{"model": "encoder-decoder audio transcriber", "dataset": "read English sentences (LibriTTS-R)", "train_examples": 15625, "n_mels": 64, "hop_length": 160, "input": "log_mel", "spec_augment": false, "win_length": 400, "tokenizer": "char", "vocab_size": 32, "encoder_arch": "transformer", "encoder_norm": "layernorm", "encoder_norm_position": "pre", "encoder_activation": "gelu", "encoder_head_dim": 32, "encoder_fused_qkv": false, "encoder_bias": "all", "encoder_qk_norm": false, "encoder_layer_scale_init": 0.01, "encoder_parallel_block": false, "encoder_moe": "top_k", "encoder_drop_path": 0.05, "encoder_num_experts": 32, "encoder_moe_every": 1, "encoder_expert_mlp_ratio": 0.5, "encoder_experts_per_token": 1, "encoder_shared_expert": false, "encoder_subsampling": 4, "encoder_layers": 8, "encoder_width": 256, "encoder_positions": "relative_bias", "fusion": "cross_attention", "decoder_width": 192, "decoder_layers": 10, "decoder_norm": "layernorm", "decoder_norm_position": "pre", "decoder_activation": "swiglu", "decoder_mlp_ratio": 2.67, "decoder_head_dim": 32, "decoder_fused_qkv": false, "decoder_bias": "qkv", "decoder_qk_norm": true, "decoder_parallel_block": false, "decoder_dropout": 0.05, "decoder_inner_norm": false, "decoder_positions": "learned", "decoder_cross_attention_every": 2, "decoder_tie_embeddings": true, "residual_init": "none", "optimizer": "adamw", "lr": 0.0019, "beta1": 0.8, "beta2": 0.999, "eps": 1e-08, "steps": 11500, "batch_size": 128, "epochs": 94.2, "lr_schedule": "wsd", "decay_fraction": 0.3, "final_lr_fraction": 0.05, "warmup_steps": 570, "weight_decay": 0.05}
Rows from block 4 of the audio encoder of a small encoder-decoder audio transcriber, named by matrix and row number. Rows with one number within an expert belong to one neuron, the router's apart. Each number is 128 + 32 x the weight over its row's rms, rounded and kept within 0 to 255. All counts start at 0. Numbers have three digits each.
Before each expert's rows are labels from the 100 clips, of 14976, where the router gives the expert most weight on average: "strongest on" is what is common among them. Only what is clearly more common there than usual is listed. The data: read English sentences (LibriTTS-R).
# router: router (encoder.blocks.4.mlp.router.weight, 32x256), inputs 0-127
# up: expert up (encoder.blocks.4.mlp.up, 32x128x256), inputs 0-127
# down: expert down (encoder.blocks.4.mlp.down, 32x256x128, transposed), outputs 0-127

# expert 13
strongest on: the word "me"
router.13:158115187166137090065166185157117135115141158118096145123130129115151093133154095106143118120113050107096161068054114097114077129127093112118116066062116128120189110128073127141167129069129145118118103110085099122133097131150126050077149118186100107151138102079099160079121122135116088123155111155109119103061150171069122100107142109125091104145105096109063129086139135111120161125143
up.0:130061117093117121089121134140121181121110068103160095148083214083110128111155121117178170145164218189120144170162142165167164143157144096131108160150103130045143132091102088091032179082098138098104132096130138123115100112153092110120155127113121104143074148151128143118118081114115074169151074066167121154123100126093141128085119137182164120097090131127131159112156108132125129114141
down.0:148159068178082141119131208111105153130174156109092083182189145134124178124137096191133134149160159170099132150174073091111146109080137130130125144103119140154121131129101097124133042106130201116118122174174146141154145203110146105097113182130097107068120098178147154180107139129155131104216118152122131101130189183104108140105133110132124121159119116108117123140079173154139148091128
up.1:100166180139135110145107113122150084119155135108041132130162110184074133137128156172100145092104125091072158139070183125190194213077137131160117078155136090099139076144079161102156079109118082088136111053186102098098130114080151125078127132124128136102102157132156057158074127140144142128131137134087126135098100102147107128128118133100108128108127151134132074128176105115126135137141
down.1:145128129131192094110195134135123110136161128120126136079111150156113074098114193124109157085142098160137140082163125180149084143143108117115162102134168144112080106191142146156134182100167115117169166103171084119119142056083067150115081057106101133151157130093164090145122120145137139129125144130038167145171202164135155093156123138088109130126124153124161152116135133136098116111098
up.2:162112097116096095159149117079152113131127070143110093082110079167145140136108134086112137110102090116120163125141120099100128126093138153192140104136146118160137129128155139111124142170093029168121124125120109086083107040136143112108093086119156088121092144079125153145113135079152100063130121174047153085108087132131150131151169102093131121125144145137091143132113110197102067165122
down.2:069113104086100158115140097095168081188103150168147171132131173082148099099128080108068149126050092133081123112102121099103109156140133111110147131148121116097131166174097114112083143112112137065148083101132109110077156077164186085135107174099117062158126128111096193071141113145163015048152082131140110055147153124139101145125097085149094147177135123107125155107171101091102137140183
up.3:083114158084158127062168152128143150177134118165103111085142121109099088127153096105081151120143093154084094100116112050084078092183177127072124107121160093074127107142062159151152135117110121091131125113108111083094073110124100102131113178127145088114128136159106145172096150089110134134152084132104121146121113124127164149044138143048139169115157113097088103119068159113165136136098
down.3:080127113139193159117127075126118146191135111158115085159092141097131137148132079163088176124127109178145148088073137180134180155087173163136109133061076167161104090131154130165164096100133057070134067152164088149106165099094092092114106081135137091133098137058111148141108122157149095101204126088120122061054147128176097111156118101089143147145113112099100134176197167104111144137161
up.4:147145158132132124129115131131152090152127095149113118068102155080154132120111169140123100159162126177164151138165188154134110116119134112125135131108067124109150144113092142124140096138122144104114142088098089035055149131143136115103075088110130134118114119120132164155182130117118098152134117105135148120080103130136150120104143077170123146121143177120072104189128109138154161119090
down.4:121050073108120189096116115169104134113177161131099102146169180090084064076164112171134119116072148150092089172111107136117101131088187140166108113139207152158189127185116111069106082141091140155113128141138094073128160131096102088105200152188091128129133125157162142117112093105115147099096099097133119120096099146065084165127153099113135180168148111144135140175101146175099108128143
up.5:138091127134147162087191136145149179133075119161148199099132074116121108132107132133127191151147084136142160071159119125082089137107133108122127179115122176143125086096115127158088110081112124102137155115079187136158127130144132103146137098127096137131100157131181110211167159083079117110121176078147116154157122112112119154151152141161106109127134131177081076150141074119149092130090
down.5:122090165139106105085126099163117138125122097082130082125183076090188134093156103123139170164147115108036094114138068156140094096112150107171079075155117107136197120197161125134111086177127117105106144154142114175123110067103080140126168169163123171108113165167178121114068085135126141141058145072119148171105161092108059141076162086085180133127095134147152138136148109106112145114109
up.6:138157092061150113076169129137152183119158083130116114099142064152124129139109149091124166109110078119109114104091111140079091108127129137200133083118050205111102076129113147113149108113114156096103089122141109112139131055120123093125125070089142129116097122104109128125077122089087099096121136083142110093121102151167105160121155137044123123159089142073092147147140076180157096132158
down.6:110079137081193152158145141087148122140147127087124143117063131122196096131069128146126116140055114156127185162122113155082146142100065090132104158123079145151133086127133122119148144152090124063103102159137111134097105155153136047109154179152133059152172161049095199103090141128140116114160146093090102114132150141118109155169096131173081112135131101123115208104171111130161102144164
up.7:103123132104109131059164102126123190182205108118083143134135154167155108147109151099158065135137125121145161085102175193090092180165128080053165190106135187132112137169192137170164092170143190147164088118181152131125144081130085139070137172122170148108139144127136108085140120158125091124119131134110065116103117106136127178137119074145131156065122055161118184099165037152145148133106
down.7:137162187134099096165116146094134131161151162120128145103157161152043095102168105131109109135110085089154115103083092129123133161130125170166119125164168150203114089108086109199091163095100108128099107163120163149108114107161102085151175124154144114122164117112139157142171130169089201110133161122142153089138132098158235089162103135131136127120114169125135066168151147151111115115143
up.8:110098109077097112147156126062133160129129087153180134106123150087121159123141095181100084126143144078115184139176098151057155144150083137126127128123100071117116144130124151159139141159161137150145162088124063147098186132146184141105114174092057107150118118183081120089202135097080133088130126069140138109121095105169155101183113182175146150107133176117054154150091126084158129155084
down.8:142191096135098149095133142104113125127116145165109087127151200128135137091181069082101150122150177143075100169216126120121143089154155143133125103148177130116097184040183122141186078141108117110168179169145117131162136174105138127072154185134139158189110159143129103137145156093092092100077145115126152111157131122102123165088120179162139126136142109137135103097107108076149124090161
up.9:126164117118100136079129109090169119142142054080110131112107122143089125125122131139091105122100120111108149109076133098132067176130200170098146082180155116060109056130061143107092161154106148107128146110118047040082145096091151116106088065116170177124039153115093073168154140135143090147117148119099110165146132132135162126148131121104105137107164113149101074143094061146094123156110
down.9:132203083102147132136177076068133081176150137139164129141090166106104088101125136122084152138115155145087147092110104188097125135141139094078126106122084106118085094121117129100068159063082122123089118039107076122120143083143071132141117118064142081121139118083161185079118106173150151073133060112107138075108183130136157084146124101089105181175150138148128111154147111116132106124121
up.10:171130094148146129114117096118171106138087132132066136083136153122152083147145129118140150121088131159089106106115143081149085146091165106078122157122103104106109091141132167153126112129030135134112103086143147100152094071093173100090095172140148105119160161102091099172064147082169125077076116140076110171119079080115149139120116158098074119136095135177045095100078078142055095156103
down.10:038084169108160137101109091124158101204071133176147154124130146108100069094153085116121150132119077129081139113098106100132118137141175145106132122128092181133107116107142186199104133101090198088170115188134108139142137071139174103135148134159078081151138141131092186115149136125110127143188069100094147074116113144139120108081183124050138152134069148161107143108127139137124184110089

# expert 28
strongest on: voice: male
router.28:124150123206118087105184112183091169139142147147164106133146142077111167121162126077072111158087158040094154167142136127158102128157131171196138144128105143163144157108086096137156178101165170061099141163080141137150075157085085152121116127091155125182163126141088069090199104098092108088139152209104188109124158154084146105155115167072158172194098074112116119157118173140063133113149
up.0:116099159138108141118146123136118119162124128125135124168118141109133089119094088142170085170190147114109124163146170093129104094087099109154145108145150119145135156144138251210185145110122101194109152091119145107026106136134155144125109143144120117171140153118187095113104102074132166147125113108195098123165098086114118150113124148110165169061135127122157164141147153136152157126116
down.0:120097106146134178107130025144146106121145085112161139114096074169158165131162149192181134119147174143163143148128132088126096144137133152047123167178170155095131139122194148146107214123147127147129111090140147182049098150076176144129149154120099144116099101176139121135119106089154147176121078123124105132175117110094159166111111173101122111146094094092154122071098133143131090089165
up.1:111127112064098131157078067122148049140129042094133126083073138144087082143081128136140085128097097122094124105135141074136110180118132181132164129168126135118161073130143120118093129155098079100086097117100111146168185118127118132153100166128106101073094175146056155153083170091184162159142046123089090093133127108149102142125103108182118151145100160130145138145165100130079161169153
down.1:114142141142147112119105016167071100087173128176181149129158102178158069118089101072133138147111114072082141106191137062108139091130135136168136125101134168084141099131132140123165137102103137130164088172074122127122136102123149161172135219189090146142114102116139165132103109082132091089094104166109084134154109140133062118097099132078120104117121130152119169130131108108100153115123
up.2:159127175158115112101097143141174052137095109176106098087096073170148092150144119100096152181156151081136140122158116125152084039089119175137136122121136120191187120166118218127190098164068122163169103114140154064140166124138201074108084154109151150112114162126118153183136167134100146109142123087129096080107089056168147143104099174102096170093128118167111082133108167143102171170156
down.2:142098147170102102128117145157108114121184115161153175125106069152114195142094125155130183110135128137116202198115128149085150169178130159091110092097145071080179112089123090124126156146079143172120081089165114067166116117136084109144146109172104124134071151146104187119094123146108154177153146098093151086116126127107115101107121115158110122117126164065138163152120141145146124139119
up.3:132070143041138105154150058084147151140140162118199117107071109090158145120112113141109131146149148131140085098078173083128145079109114103137158157098135090095145153109089137210170133171143108162114149111097114150181170137105113129118075134142168116140171124123174134117098130067122160086145127113095160133136135061150118146078125125120083149115110095134100098140121117139047169139105
down.3:115079110086070130139087128156156112145188131137118161138147110171127112143194170094110082191124150099165146106122115087128090102096114145203071126185087112161202140134110120121106140139177071133060179091139063191170136129134138183147148136115147133109155135116116211121138106202166120111191095141108153164162161102104120175088087123177134146143038144153093082084105134124134131134081
up.4:111103135152117122112184124126139123117130131128125123163028094105143077164123085096145100091088133062058164119132130144143136110167083093187144101120110145149131076166113189106101135082137080125137162107130119121154143071177129041149211030154142115159134157059169130121156153119137111140085124125112115104086125137151142101120142185127139120109117160165105151094206103165062029151171
down.4:170173146131179067096202133166158113124122124174138136088177112139107157100088121131103089149094073132123152141157090154122141124170131163184127175137129107136112168140089178123121132123126170164128127190120139107104187170126075074125112111176101166070155112156096113168123162141130116109063200166120127133130163176075102130160117090183146107114185169026093155151155116157114131175148
up.5:157089170085114132121146102116136145109139104135138156115145151137158112164102141138146120179146148106120106110074156095096135157113099184106185143183185144106132142140150103122154098145130134122113124134105159098098110099108108151142199162117163095116099142148179133082119114143111132171104123127058105118112068104121072130147130108153126081086048123066189128119126145139157148176130
down.5:130168128098093108062100068130136174100100094121102158138130125121081126132189151203113159162104151105137155086148157069116154133173144068096084127164142148122136122107164101141158097138135171165127129157136108162140186112096103169168083110086124142099083139100127121115082114097165148158137112148122047145137155106075126177135092139132128154164046095079149130105111125115127153093120
up.6:090083101113085237102101109112130177173135145144114141132096100188105067121149162171101157122122152174144173150058149108164160097147140145097128103117185095140091142169142107109145103136134153140107177075068114147135131117175168115084134220072140144160128141069115160204119143122112171079137092102141129185073113155148103098110123143113133141130109107094131086116127115157101113150118
down.6:146105131128136123103132149075132108169131167076100166145118108101202123143085100078139088182078129095111166060121122184118158128082121120098122137149107145141087028120185149093176131139133115151088134085133100122113138123174092138154150102087116169118120138062168157134106139141186122073155147109176126169140110077131168141196102124180135108117127109108105147118162093114079072084046
up.7:096108132144152122033134070149164140132133125127061103099120111137157107123076153151099169145160137137062140072165164148128119134143145136101140097108101189104181094162084097119126131091073135097113089128149091091111085139204150129131112082114119122085134155136159108171084171165088155137100130130130106170077056143130128110114172138117121094102161040063090055126132104131079161141100
down.7:106151179125125174125077100074089150073119127115113137178093155128130106135167074191172126169105120120163162118146167155018096156112131122124086084130123138090143141115130111117103110094133178166057166088119161051118103149143152163107113128130174154153108143141111206163110135146092122172103173103136170110125064077145174107112119169141149131163097130073186115152071131079137127144143
up.8:068138093136069159162148117110161143136100121187070113116061112041117077142157104105143118116133094172126118138124138051128140139101150137138116091105139155153118142125093164116071049138099121204126124142183167074167114077122055136128119095127086177114113146083144119188117121113129139110091171146103112149132055169152126129208176084101098097127088138118103143037120072106158130148129
down.8:156106130139165118075155124138107151060153094138147130118098159123113109165144166135104094045125110165131161132135078163094113134060137147145103133134171136123147169171153108142121147137164117153163150109096108185126151098090100093109206129136150095149151121127097094118112137129125115095123134106081165201162122095142101099103107089132156058153124101072138148110152052149140133106093
up.9:052106176108131116138139096114151148157129135134151108081126092126145049142020123085181101123132089113127159065126167095127118097095142087123107102154135113107111064132161130155132098103126088131146143131110134150116203101108075108150126137124165057102082152142156153116117119131145142111135089074098104154136144107224097090133158082112130142135074140127127125101143064210141130153137
down.9:165071132098084148106092087127146106153191146113124197104117068178125140157095050121080094134173066120092097113118074089082152103105107130073148125157147163167167146126111147124142168146133169114125126136105158145132073088150139186185165158117178137138093110133148180136095100130146130151107114161141113144154081108145093094102128102122143131150182104088138204141161135168137177130154
up.10:115122106095120198169092121126149107145161140150139120160158121195065105107052074139190126102162155169139088119107093076141096118151185080113123080105107136116108143141160110116147072145088141172159152127115130117070151079124159168126128107128111127138088165071152093122077141068117144143113135140145125144147080123162141181144112103101101147088080116121153103161159062156118132139140
down.10:228139128071125085139149109177120141080126093169230093148097112112134161079147069138058108089151097103143117081133094124113117094188113146112122098096168115145136071154193149106117144082161080085110095148116179146116117107099083214182119092082135150114162118191144176138111134153097144160102144127151128147125147155113106130142157175154178115137129104091156109109150083117146151126156

# expert 15
strongest on: voice: female
router.15:092127118149061126048115090136142108090145056111142080162082102131116184142088120113133097115088096132129158109105147190187109110146114142113141110161124163051125068064131093078181116173103059058138084149150092128117178170076155062130144113079148117064159110130122149122155140108145139131116089116149074135099125123131066185118146109083106154117140118160115134091153130099153066146155
up.0:105108179112174099116088138182134113131171115109169175127133115165120153138129190119103083084101161075166090087072096137151172125167101103107141152104167181148113118152090163104145106161128139110168123118157127122101119180074131079093118119073137137096166159100149088116119139112077120119097181044050148110137079084159122124110078108120113164066169139110140070102053169167133155149120
down.0:114152114117149146138141147114152155173113130079154096117138077116165163130137112086144091196135097062126100167141094094137099077071125134134111120154085180132109149105128154138120107108197138044099167099094109166118149162107135152187122090125084119110127172147184135128124170183095136117143147106107110105134162126120085135109103106136143109075153119124124124110155222129135132129094
up.1:096127137147164105082128155155123145123212099132119143155106146132160094121138153160104109064072081165070115133132130128154131122145120133093125193127106115114142081137115081092155153103151182080090135124135061137140106124069093073111142177074085166150136117054098122112114112068151148166114123160086127144128189128139039134114120095174112158104179101143105114130115193125123124117114
down.1:145192106136084152158080123168148124120125125166145133099169091117093174145104097146112186150165078117109091221081074171124145127123084143185130100132088088170085144125114132133131083091058171100127114109122175134125154128171119136156138098119148078146084149197087055146154145119142117162131118134128124105134087161106172109130133157135139129138205129122144146142189109122132125130175
up.2:082085135125138154113099090155132078105170125149143144118198159135169141120133113058131150151091138149147143082060074147139099120158156152039163049128146130121172082070169105106117107109111087158120083140071101087059099161144122139103148129107146163114109137164142104119073155133110130154081133071143082152177106114115137114152137099097082128125102057141094172114149048119099134144175
down.2:098158085118132162143126078156105121103136097104083126083166124149094089119162110109193113112129102116172092218151096138081105152139159130133146133172154083141175143188077138080144144094123113118172127100120158095121231185087178099151146159187130103159144129138123136166139168097114197148114117127105092110103142108128142145053183137101096105134088131133146131134104127120096102139137
up.3:181129135116128151115102133117124187081128193125115162102167041162115163110142155149079127118115178091124121184174137097116165126153137116078125117122113134111105152124093089141112132100138104192146174113104106171191103120130101067141102147173147139108076130126095093120127119149118118136206159139092150122171109159112113097157127080176119144098164122090069099154118180163172122129109
down.3:124130115155116164064117138073089188159144149083133210145143117122125121080188169099180144092154122205108080105094148107094112075091123107186107167091115121148149116126162149084093095082032169201103094167169128120117127142090090156155083140136077139085107101091131048104100125139119141128091106149157099049088088123137101138158136103101148134140121148134091163128095118099124151140193
up.4:112092102034139162091126148057130135100177183135147114113147148106179142128172129096122105141086136122170121098106058122081225139166092104122152107122141094152096149117139094121122154124152096133140155098124133101136124145156141176121133202108109123058116109155215116057095144112102112128122127120118169126162116199142155109147147141067115085089072174081171093074145100170141088162141
down.4:108143082091118173090184171130126140126124111111112111094147114128119151122168123127168092107168110211116184220083106113058110102085120128123111134124215142070136119100093155108105152131045138081186067144101147160111202135100155073115154129162134133147101111179123105111088131176093144174120118082167152090062204165176141133063126173129106084120101095109128095140137169119090133107122
up.5:141122135082147056117115144158153175090109099125140207124120179085136082169130119153109145093169077109164184114117091128055171091157082127159138132094146155099149133096143105127126189113124180173112137104146126056041140162173168113153154180144112170076114140182126136098137147149035127155143126107112105101084118144132131118109108071165150106092104101078093143133164122123178181130147
down.5:106070163148137051139106094135117174127108140145119148095121134102142072107138174081140150092077126120124039194183140168109155132190149127155121128120148116155176176105120108085156093078090083156148100120098121118129089123137123084072091149161088138141093092108170053124134130102103064066131183146167138133097144112142077188122118092096111138108136105084152146119169104205202088145146
up.6:141146104066124064115186082083135091111076109152188134081175099086177133141106129102113136129137119140191125109103127099098098136102154125165169134128139070103152114123114049147166125126162152090140123077127114107106155134133124120120132127148102097128127136148131174095103139099138114103109150065167099185112131169149161114130065134098076161203100093109164066108142206182111091145183
down.6:172117140122113114159143196125110164107158112139162124154140114148162158112133167082086152133133113188149105126099063167149132089134148132131163153144116169090151151150100119109154171144111133048181119107130147114148127076080145106129160084178070059128132154118156148158157104110108076125214114131133165139119172191173107130151103074136126158132110120088144116083086161081080158130130
up.7:112126130101135139128113147162165103123141142138106190105066164148057076160166165184113131096122122111145137168148087118130145126142078168127132057117164131149138174128088140143112128119168149145132192141111140078082145179099094150085129162145098140214133160109119090151117181105115149140088178161152139140125132165117100122101116139112081133164075091100139148207167110164129066167128
down.7:109180088129199141150094130094141161091081123175171084123133154124122093111099138156157105092139143157154106163157093116142158087131111116094132133153112204164077124113094108120107134140123127124172143132120147077142153140090187049097129111105094128192127125054173094088172160067086115102147104071124157143148113143079129210178139139121146156103131112168120081124138198126177143142151
up.8:133152198089107104052112101116135055170087073141141116095106115121143086157133100127125121149179099095113100122154146143148130128048109178103155134171159097139163101118117105127136129111159106075133088113164096114125148113088089092090134119064058095112131108159093111092085135074119104102095118039120116100085127154139145099138076081119127165159110084101119094106142190158150140142182
down.8:134118142120104125163136189138138148197139112179167156135116121157143141177110153134113174153100115072163107082165117145164138131128141111138148119127123126106115083055166129065123158125111154133151116106095120117184159137125100127164176127105040113069163174220091182138133070116092088114129154069115163083153107101102127157151086150189131149129163094086142117149083142056086180096175
up.9:198062097148121115135113112146160091139158115116151176160165219202193139150155114131125113172102184163112188162123145124091137101191117132135139177054155088159075167133134092138125142129178141135132142135139098157111097145144161094174098121099144153106153112078128118146112145152119105139127123118115140063192071104143065134107133084126085072095129139092178082115077090053106099140153
down.9:112043100094126146099158185110116192117168097092117134112127118142158153113188145135202114106161145177120121202178167082100117093084110135131114104138144074102133078162103123169113106126163139143102161152101084166086125107049167101089104076210109139080117078150075088123133111089098168116151115170145142136120162019169185150086128174136121146129152136110122093147124151136124132156117
up.10:138164160126157155089147138139167139121167126165094134108148079092130128114166160147157124068079151126147120128097162139109159105140143097090149152112047114071076121137121105122098117127176125134188081110093154187168146113134108082145163097150152152111181115084188190132147139169109193198117111134144156167079125113126084102022158081081144146087135090108076127108158193090122086123143
down.10:158160138109141141093169184159141086099115134139170199098174089134106143110145173156108124111117084212122115145110117103150088126141105148104131123175199148181179084105102140141068168100084171080113108072095144099158147167120126130109124157085100059179132080155139140121174120131144117191121082156163143123113163052138197060081135173143144158150104147138167090148078167115145128146121

# expert 5
strongest on: the word "you"; the word "he"
router.5:112160130127079156093113128149140142102109086098176099058096157141113128156065163120100132172116090122121173096165132064112107083159108113139154081137107066120197081105078083194180109157205076087110104121091120146107083137132160121117148091110109117147135115167100163159090148106068111101125084106077145154163125136159096106086153144121099077136128190111096132092088134112164173161134
up.0:137139140142124206130069116126126139163118101151162134076116104113139104118143058093158119106074119134113104082113173173114080134140110122105113109110080136067154129103086109113128148117104121049091112205163133152186168179134060099121116180146125109167136159103077124102097133094098073099150124135099113141102088126107038142104158111055114136129110150109071153100159094111084158168134
down.0:116126159150115107121141114108165122072114140077151139096192153111173077137167133159167142122143101106153105121110150072118121112106087140109123074152175133165095116092115125157149136101126121141105165063133102138123060133095155135130103098189157127153176135078143212133122169160122104110154149126138193131104119125145143074096116176109071167079140130095135127125124166115097149175090
up.1:112150175119092107163153112114137153095138111162108219083184087218085167123159144068149135070176118048103161148113122072141133138122119159120133073129149066158138093168120081136136101107125153093093069140133115093141151183123135114134193158091175128129085105147156138134102108133054097153134133163089086080161146133092134096109058121197183084146142068101178130179110108073117129110118
down.1:181163135146118110182151129132121111145128147185102135070145134137086066116101099130123177109174092139186142115127148103156141141165085149134153171060129155152082105082123146137202145105127116132100147090150107099161140145100148090134104123119201092166125175088142140136143093124138145153097171062167156081146173140132165115130141169144105126131129083136123116155063121103146159131115
up.2:100125135112145081155119109100146114098169116173102104196048134164151125124115095154125149127140120064123097085127111064123192117135058159173104124124083127192079102098212085114140058179107056050134071159144134109089126182100090122054109165067085186091140151110159122146093124123193164115124090109169141053096101150130107140121147069140124150149091145099130084102162126128167095120121
down.2:110159113110112136090100169162090118064114142110127075155158060171119076098095138096096102171153127075121072105168083150153125120155125138117197161102127159108091179149147164088109131165161168177128203122133092099115123116177042151163182112164147177173100126136144121111132163135108149147112099116122095135095089115162075114092116104153162118119098132178160123150132106208133099110126
up.3:146139183080111057106137120115183152040081149171129140114172082172098177142170123069099136123115128093137145123068171059089151150130096169080161096144149089123165095105198079129140145153116101118096087168106152146118156153115111085061098139082137124133145069146069165154168099077157087124110084151132132080122090104094122071100067101125124121099127082115108111079103129130121084155155
down.3:141144154124115116159158121083098101098140153087107131088180116132110136099071081124067191111135079118219174152154141099091137150187140147155188121071180080117107101119125105164201120136113141092093129164186108085070163155073145112140145093102180159092074124150130169142138085113091080122141203124167153116194131122144129116131110085154164139161129099141152067178105156149119104117116
up.4:111104181121104138120108102057143160136095050111125163038138128148120125133149100076156154124133114137159139172138131133109153121123082187148132080039106123094177082173129109134131136123105131126142146153061152091145093089138115073072163150061135171132130093101083142149076111097100127170129142101141152049135065119111089137118104093077114137132052098128154139155133139095148137137137
down.4:094201126128109215182133136106092117153131112141188082126136118101081136126104146126119108149131141136136143139091098120214115054147124137165140154088137127083153077058145120061119133158152120121141059156139103116082181218054109147142147096099129084165109159097120193110116096078146140113123057115163145092136120159123127195123108098152101133105113090097157113118091201139151112107161
up.5:022142134102122112120185133097130072142132121129151137091107096174107110135138128172105085114144135075179133126173146069103098156108075192132107136152104083160144139137081128141098127149105153150143178196150157126168139107177122117130063145143132153154142110152073122082157134150141168149171115078151140139162147101112160119139116168135097139172132118061105182193117171132094133128149
down.5:116061079122125094153103133167135139089163192153083090120216125131116133132172092150133090107100168053092110122135136165210094115069121077140128145122133113117121133091150106127142106095136150164208160088171109131090122136192079072085170105227108179115183145098163110091132154147068137112125155075112139105120083186155097179115117129082070092135137096160100113137135108173081145085128
up.6:024137136099161143159173159130148102144138107154103044150090102117159118145124124117095174172096119074118112104134065106117186069140137139098126149154149104096148141094102143121159111064139113111196094120102127181118049122085172097128154092123121102146134137127160141179109150149166162077205076119164186124131104119175087170100110148143096134145133081119047103100082159132187088112168
down.6:100183135130203151115141114110133092143147134149146110106134117130082132126107183126176158197106170154075111127114138164077145171130094121114106136125119127122154132099154124068065158131110118139168111121094155143214149090132133148160102124052147164071109134145099130160163131149114169124088094090161136108117120125183124188178135147091123116111086089163118100145182133124117125160162
up.7:189134123159056106162096088141124112152102150092110179111099158129166120107101107111166121093083166076155137143142104163122054138102099162128099124078080141145171089101132132086167131177128095152106150113130064174142163095184153106128130214121096127127164150095091120170124102093074115131062130166147135073147093205120152082139133138064085136132144169181150105142124121129091144118125
down.7:156206111146098093133150125145111124223098072107196110155097114098133127179213122124138129076050098084156107145099098106149132123114127132142131093129141140088132099116116133081114159129132154139090147125165142121136121166087161121138093114132115116132175187133148196124033170155123108130111130078146128133111113102137148193104107160084097153172120126154112120089097163154139084135054
up.8:178139151101110082142172123168130192113101147123160169071149074117122143119144103095171150145146047105134166113118151131087089147114056182149118064084109144114155114148057121140147108082128192131092131097085134099094183185121150094118141147113124113127094065100077153105150077098068084156129158137171110119138089137102102151093108106135158094100070083170134107087139091076153163114092
down.8:155149080098111163176217129133071135107133160145120135118110157132112129119118095163079125090137076160160175164125163094155134113169104135099157138093164125101095099098133116156152160105148178068109082117126140117110137196040142104127087100148176134153121109139113148137113139098126079154111133140127202116109106110144164056103111135146179129101152124114173116148091172162113130145168
up.9:136084082147164179194165078039146190176096087122164104125101117142177157140136113094145154144107122166077092107123141050172143118120172079164147194142094017094125101075078123106089101090114042109112088184084185171113080101089158139155156077128144089123127153135148130169146128140115159119144102173197162117104139068039151141103161128135093135085156137118116063134079111127137083142103
down.9:132113095150174141133156146145104152110156081162099153100131154130124148130094171091211133152134091148103103149116106187177129111063129130056158123164095134077120126140106151084074200117055102163153099106085185130115113085169182078163103191132158112121110129092042124156115181147136194143095132137164129130102120146188122176128154167067109119128113160128137221143128122130151104118089
up.10:167144174209130095101085154119151146116085145131121169122105111198112109174131141149097155111117085037131119073106141123128186150136097180129189073170121091161095073085118156093163121144114056099124091126105091155187132152088150107118147178080100165105134144076153114173144123140100104107135119084110133017151157120149073086142122113092082135123177105126108065112111117058110096125134
down.10:147178142160087117146139119147090075065126131065142139115177103114111075098064108121154139199148048106168179131082130156172135130127125149113189129138111134122187082122082157201126146148104119165035127123120122081134134194144113111155122100103126126115080105172157171113143139082100174173112101140176154088103063120132165101127116144114192144131079119122143069137096159146094143121131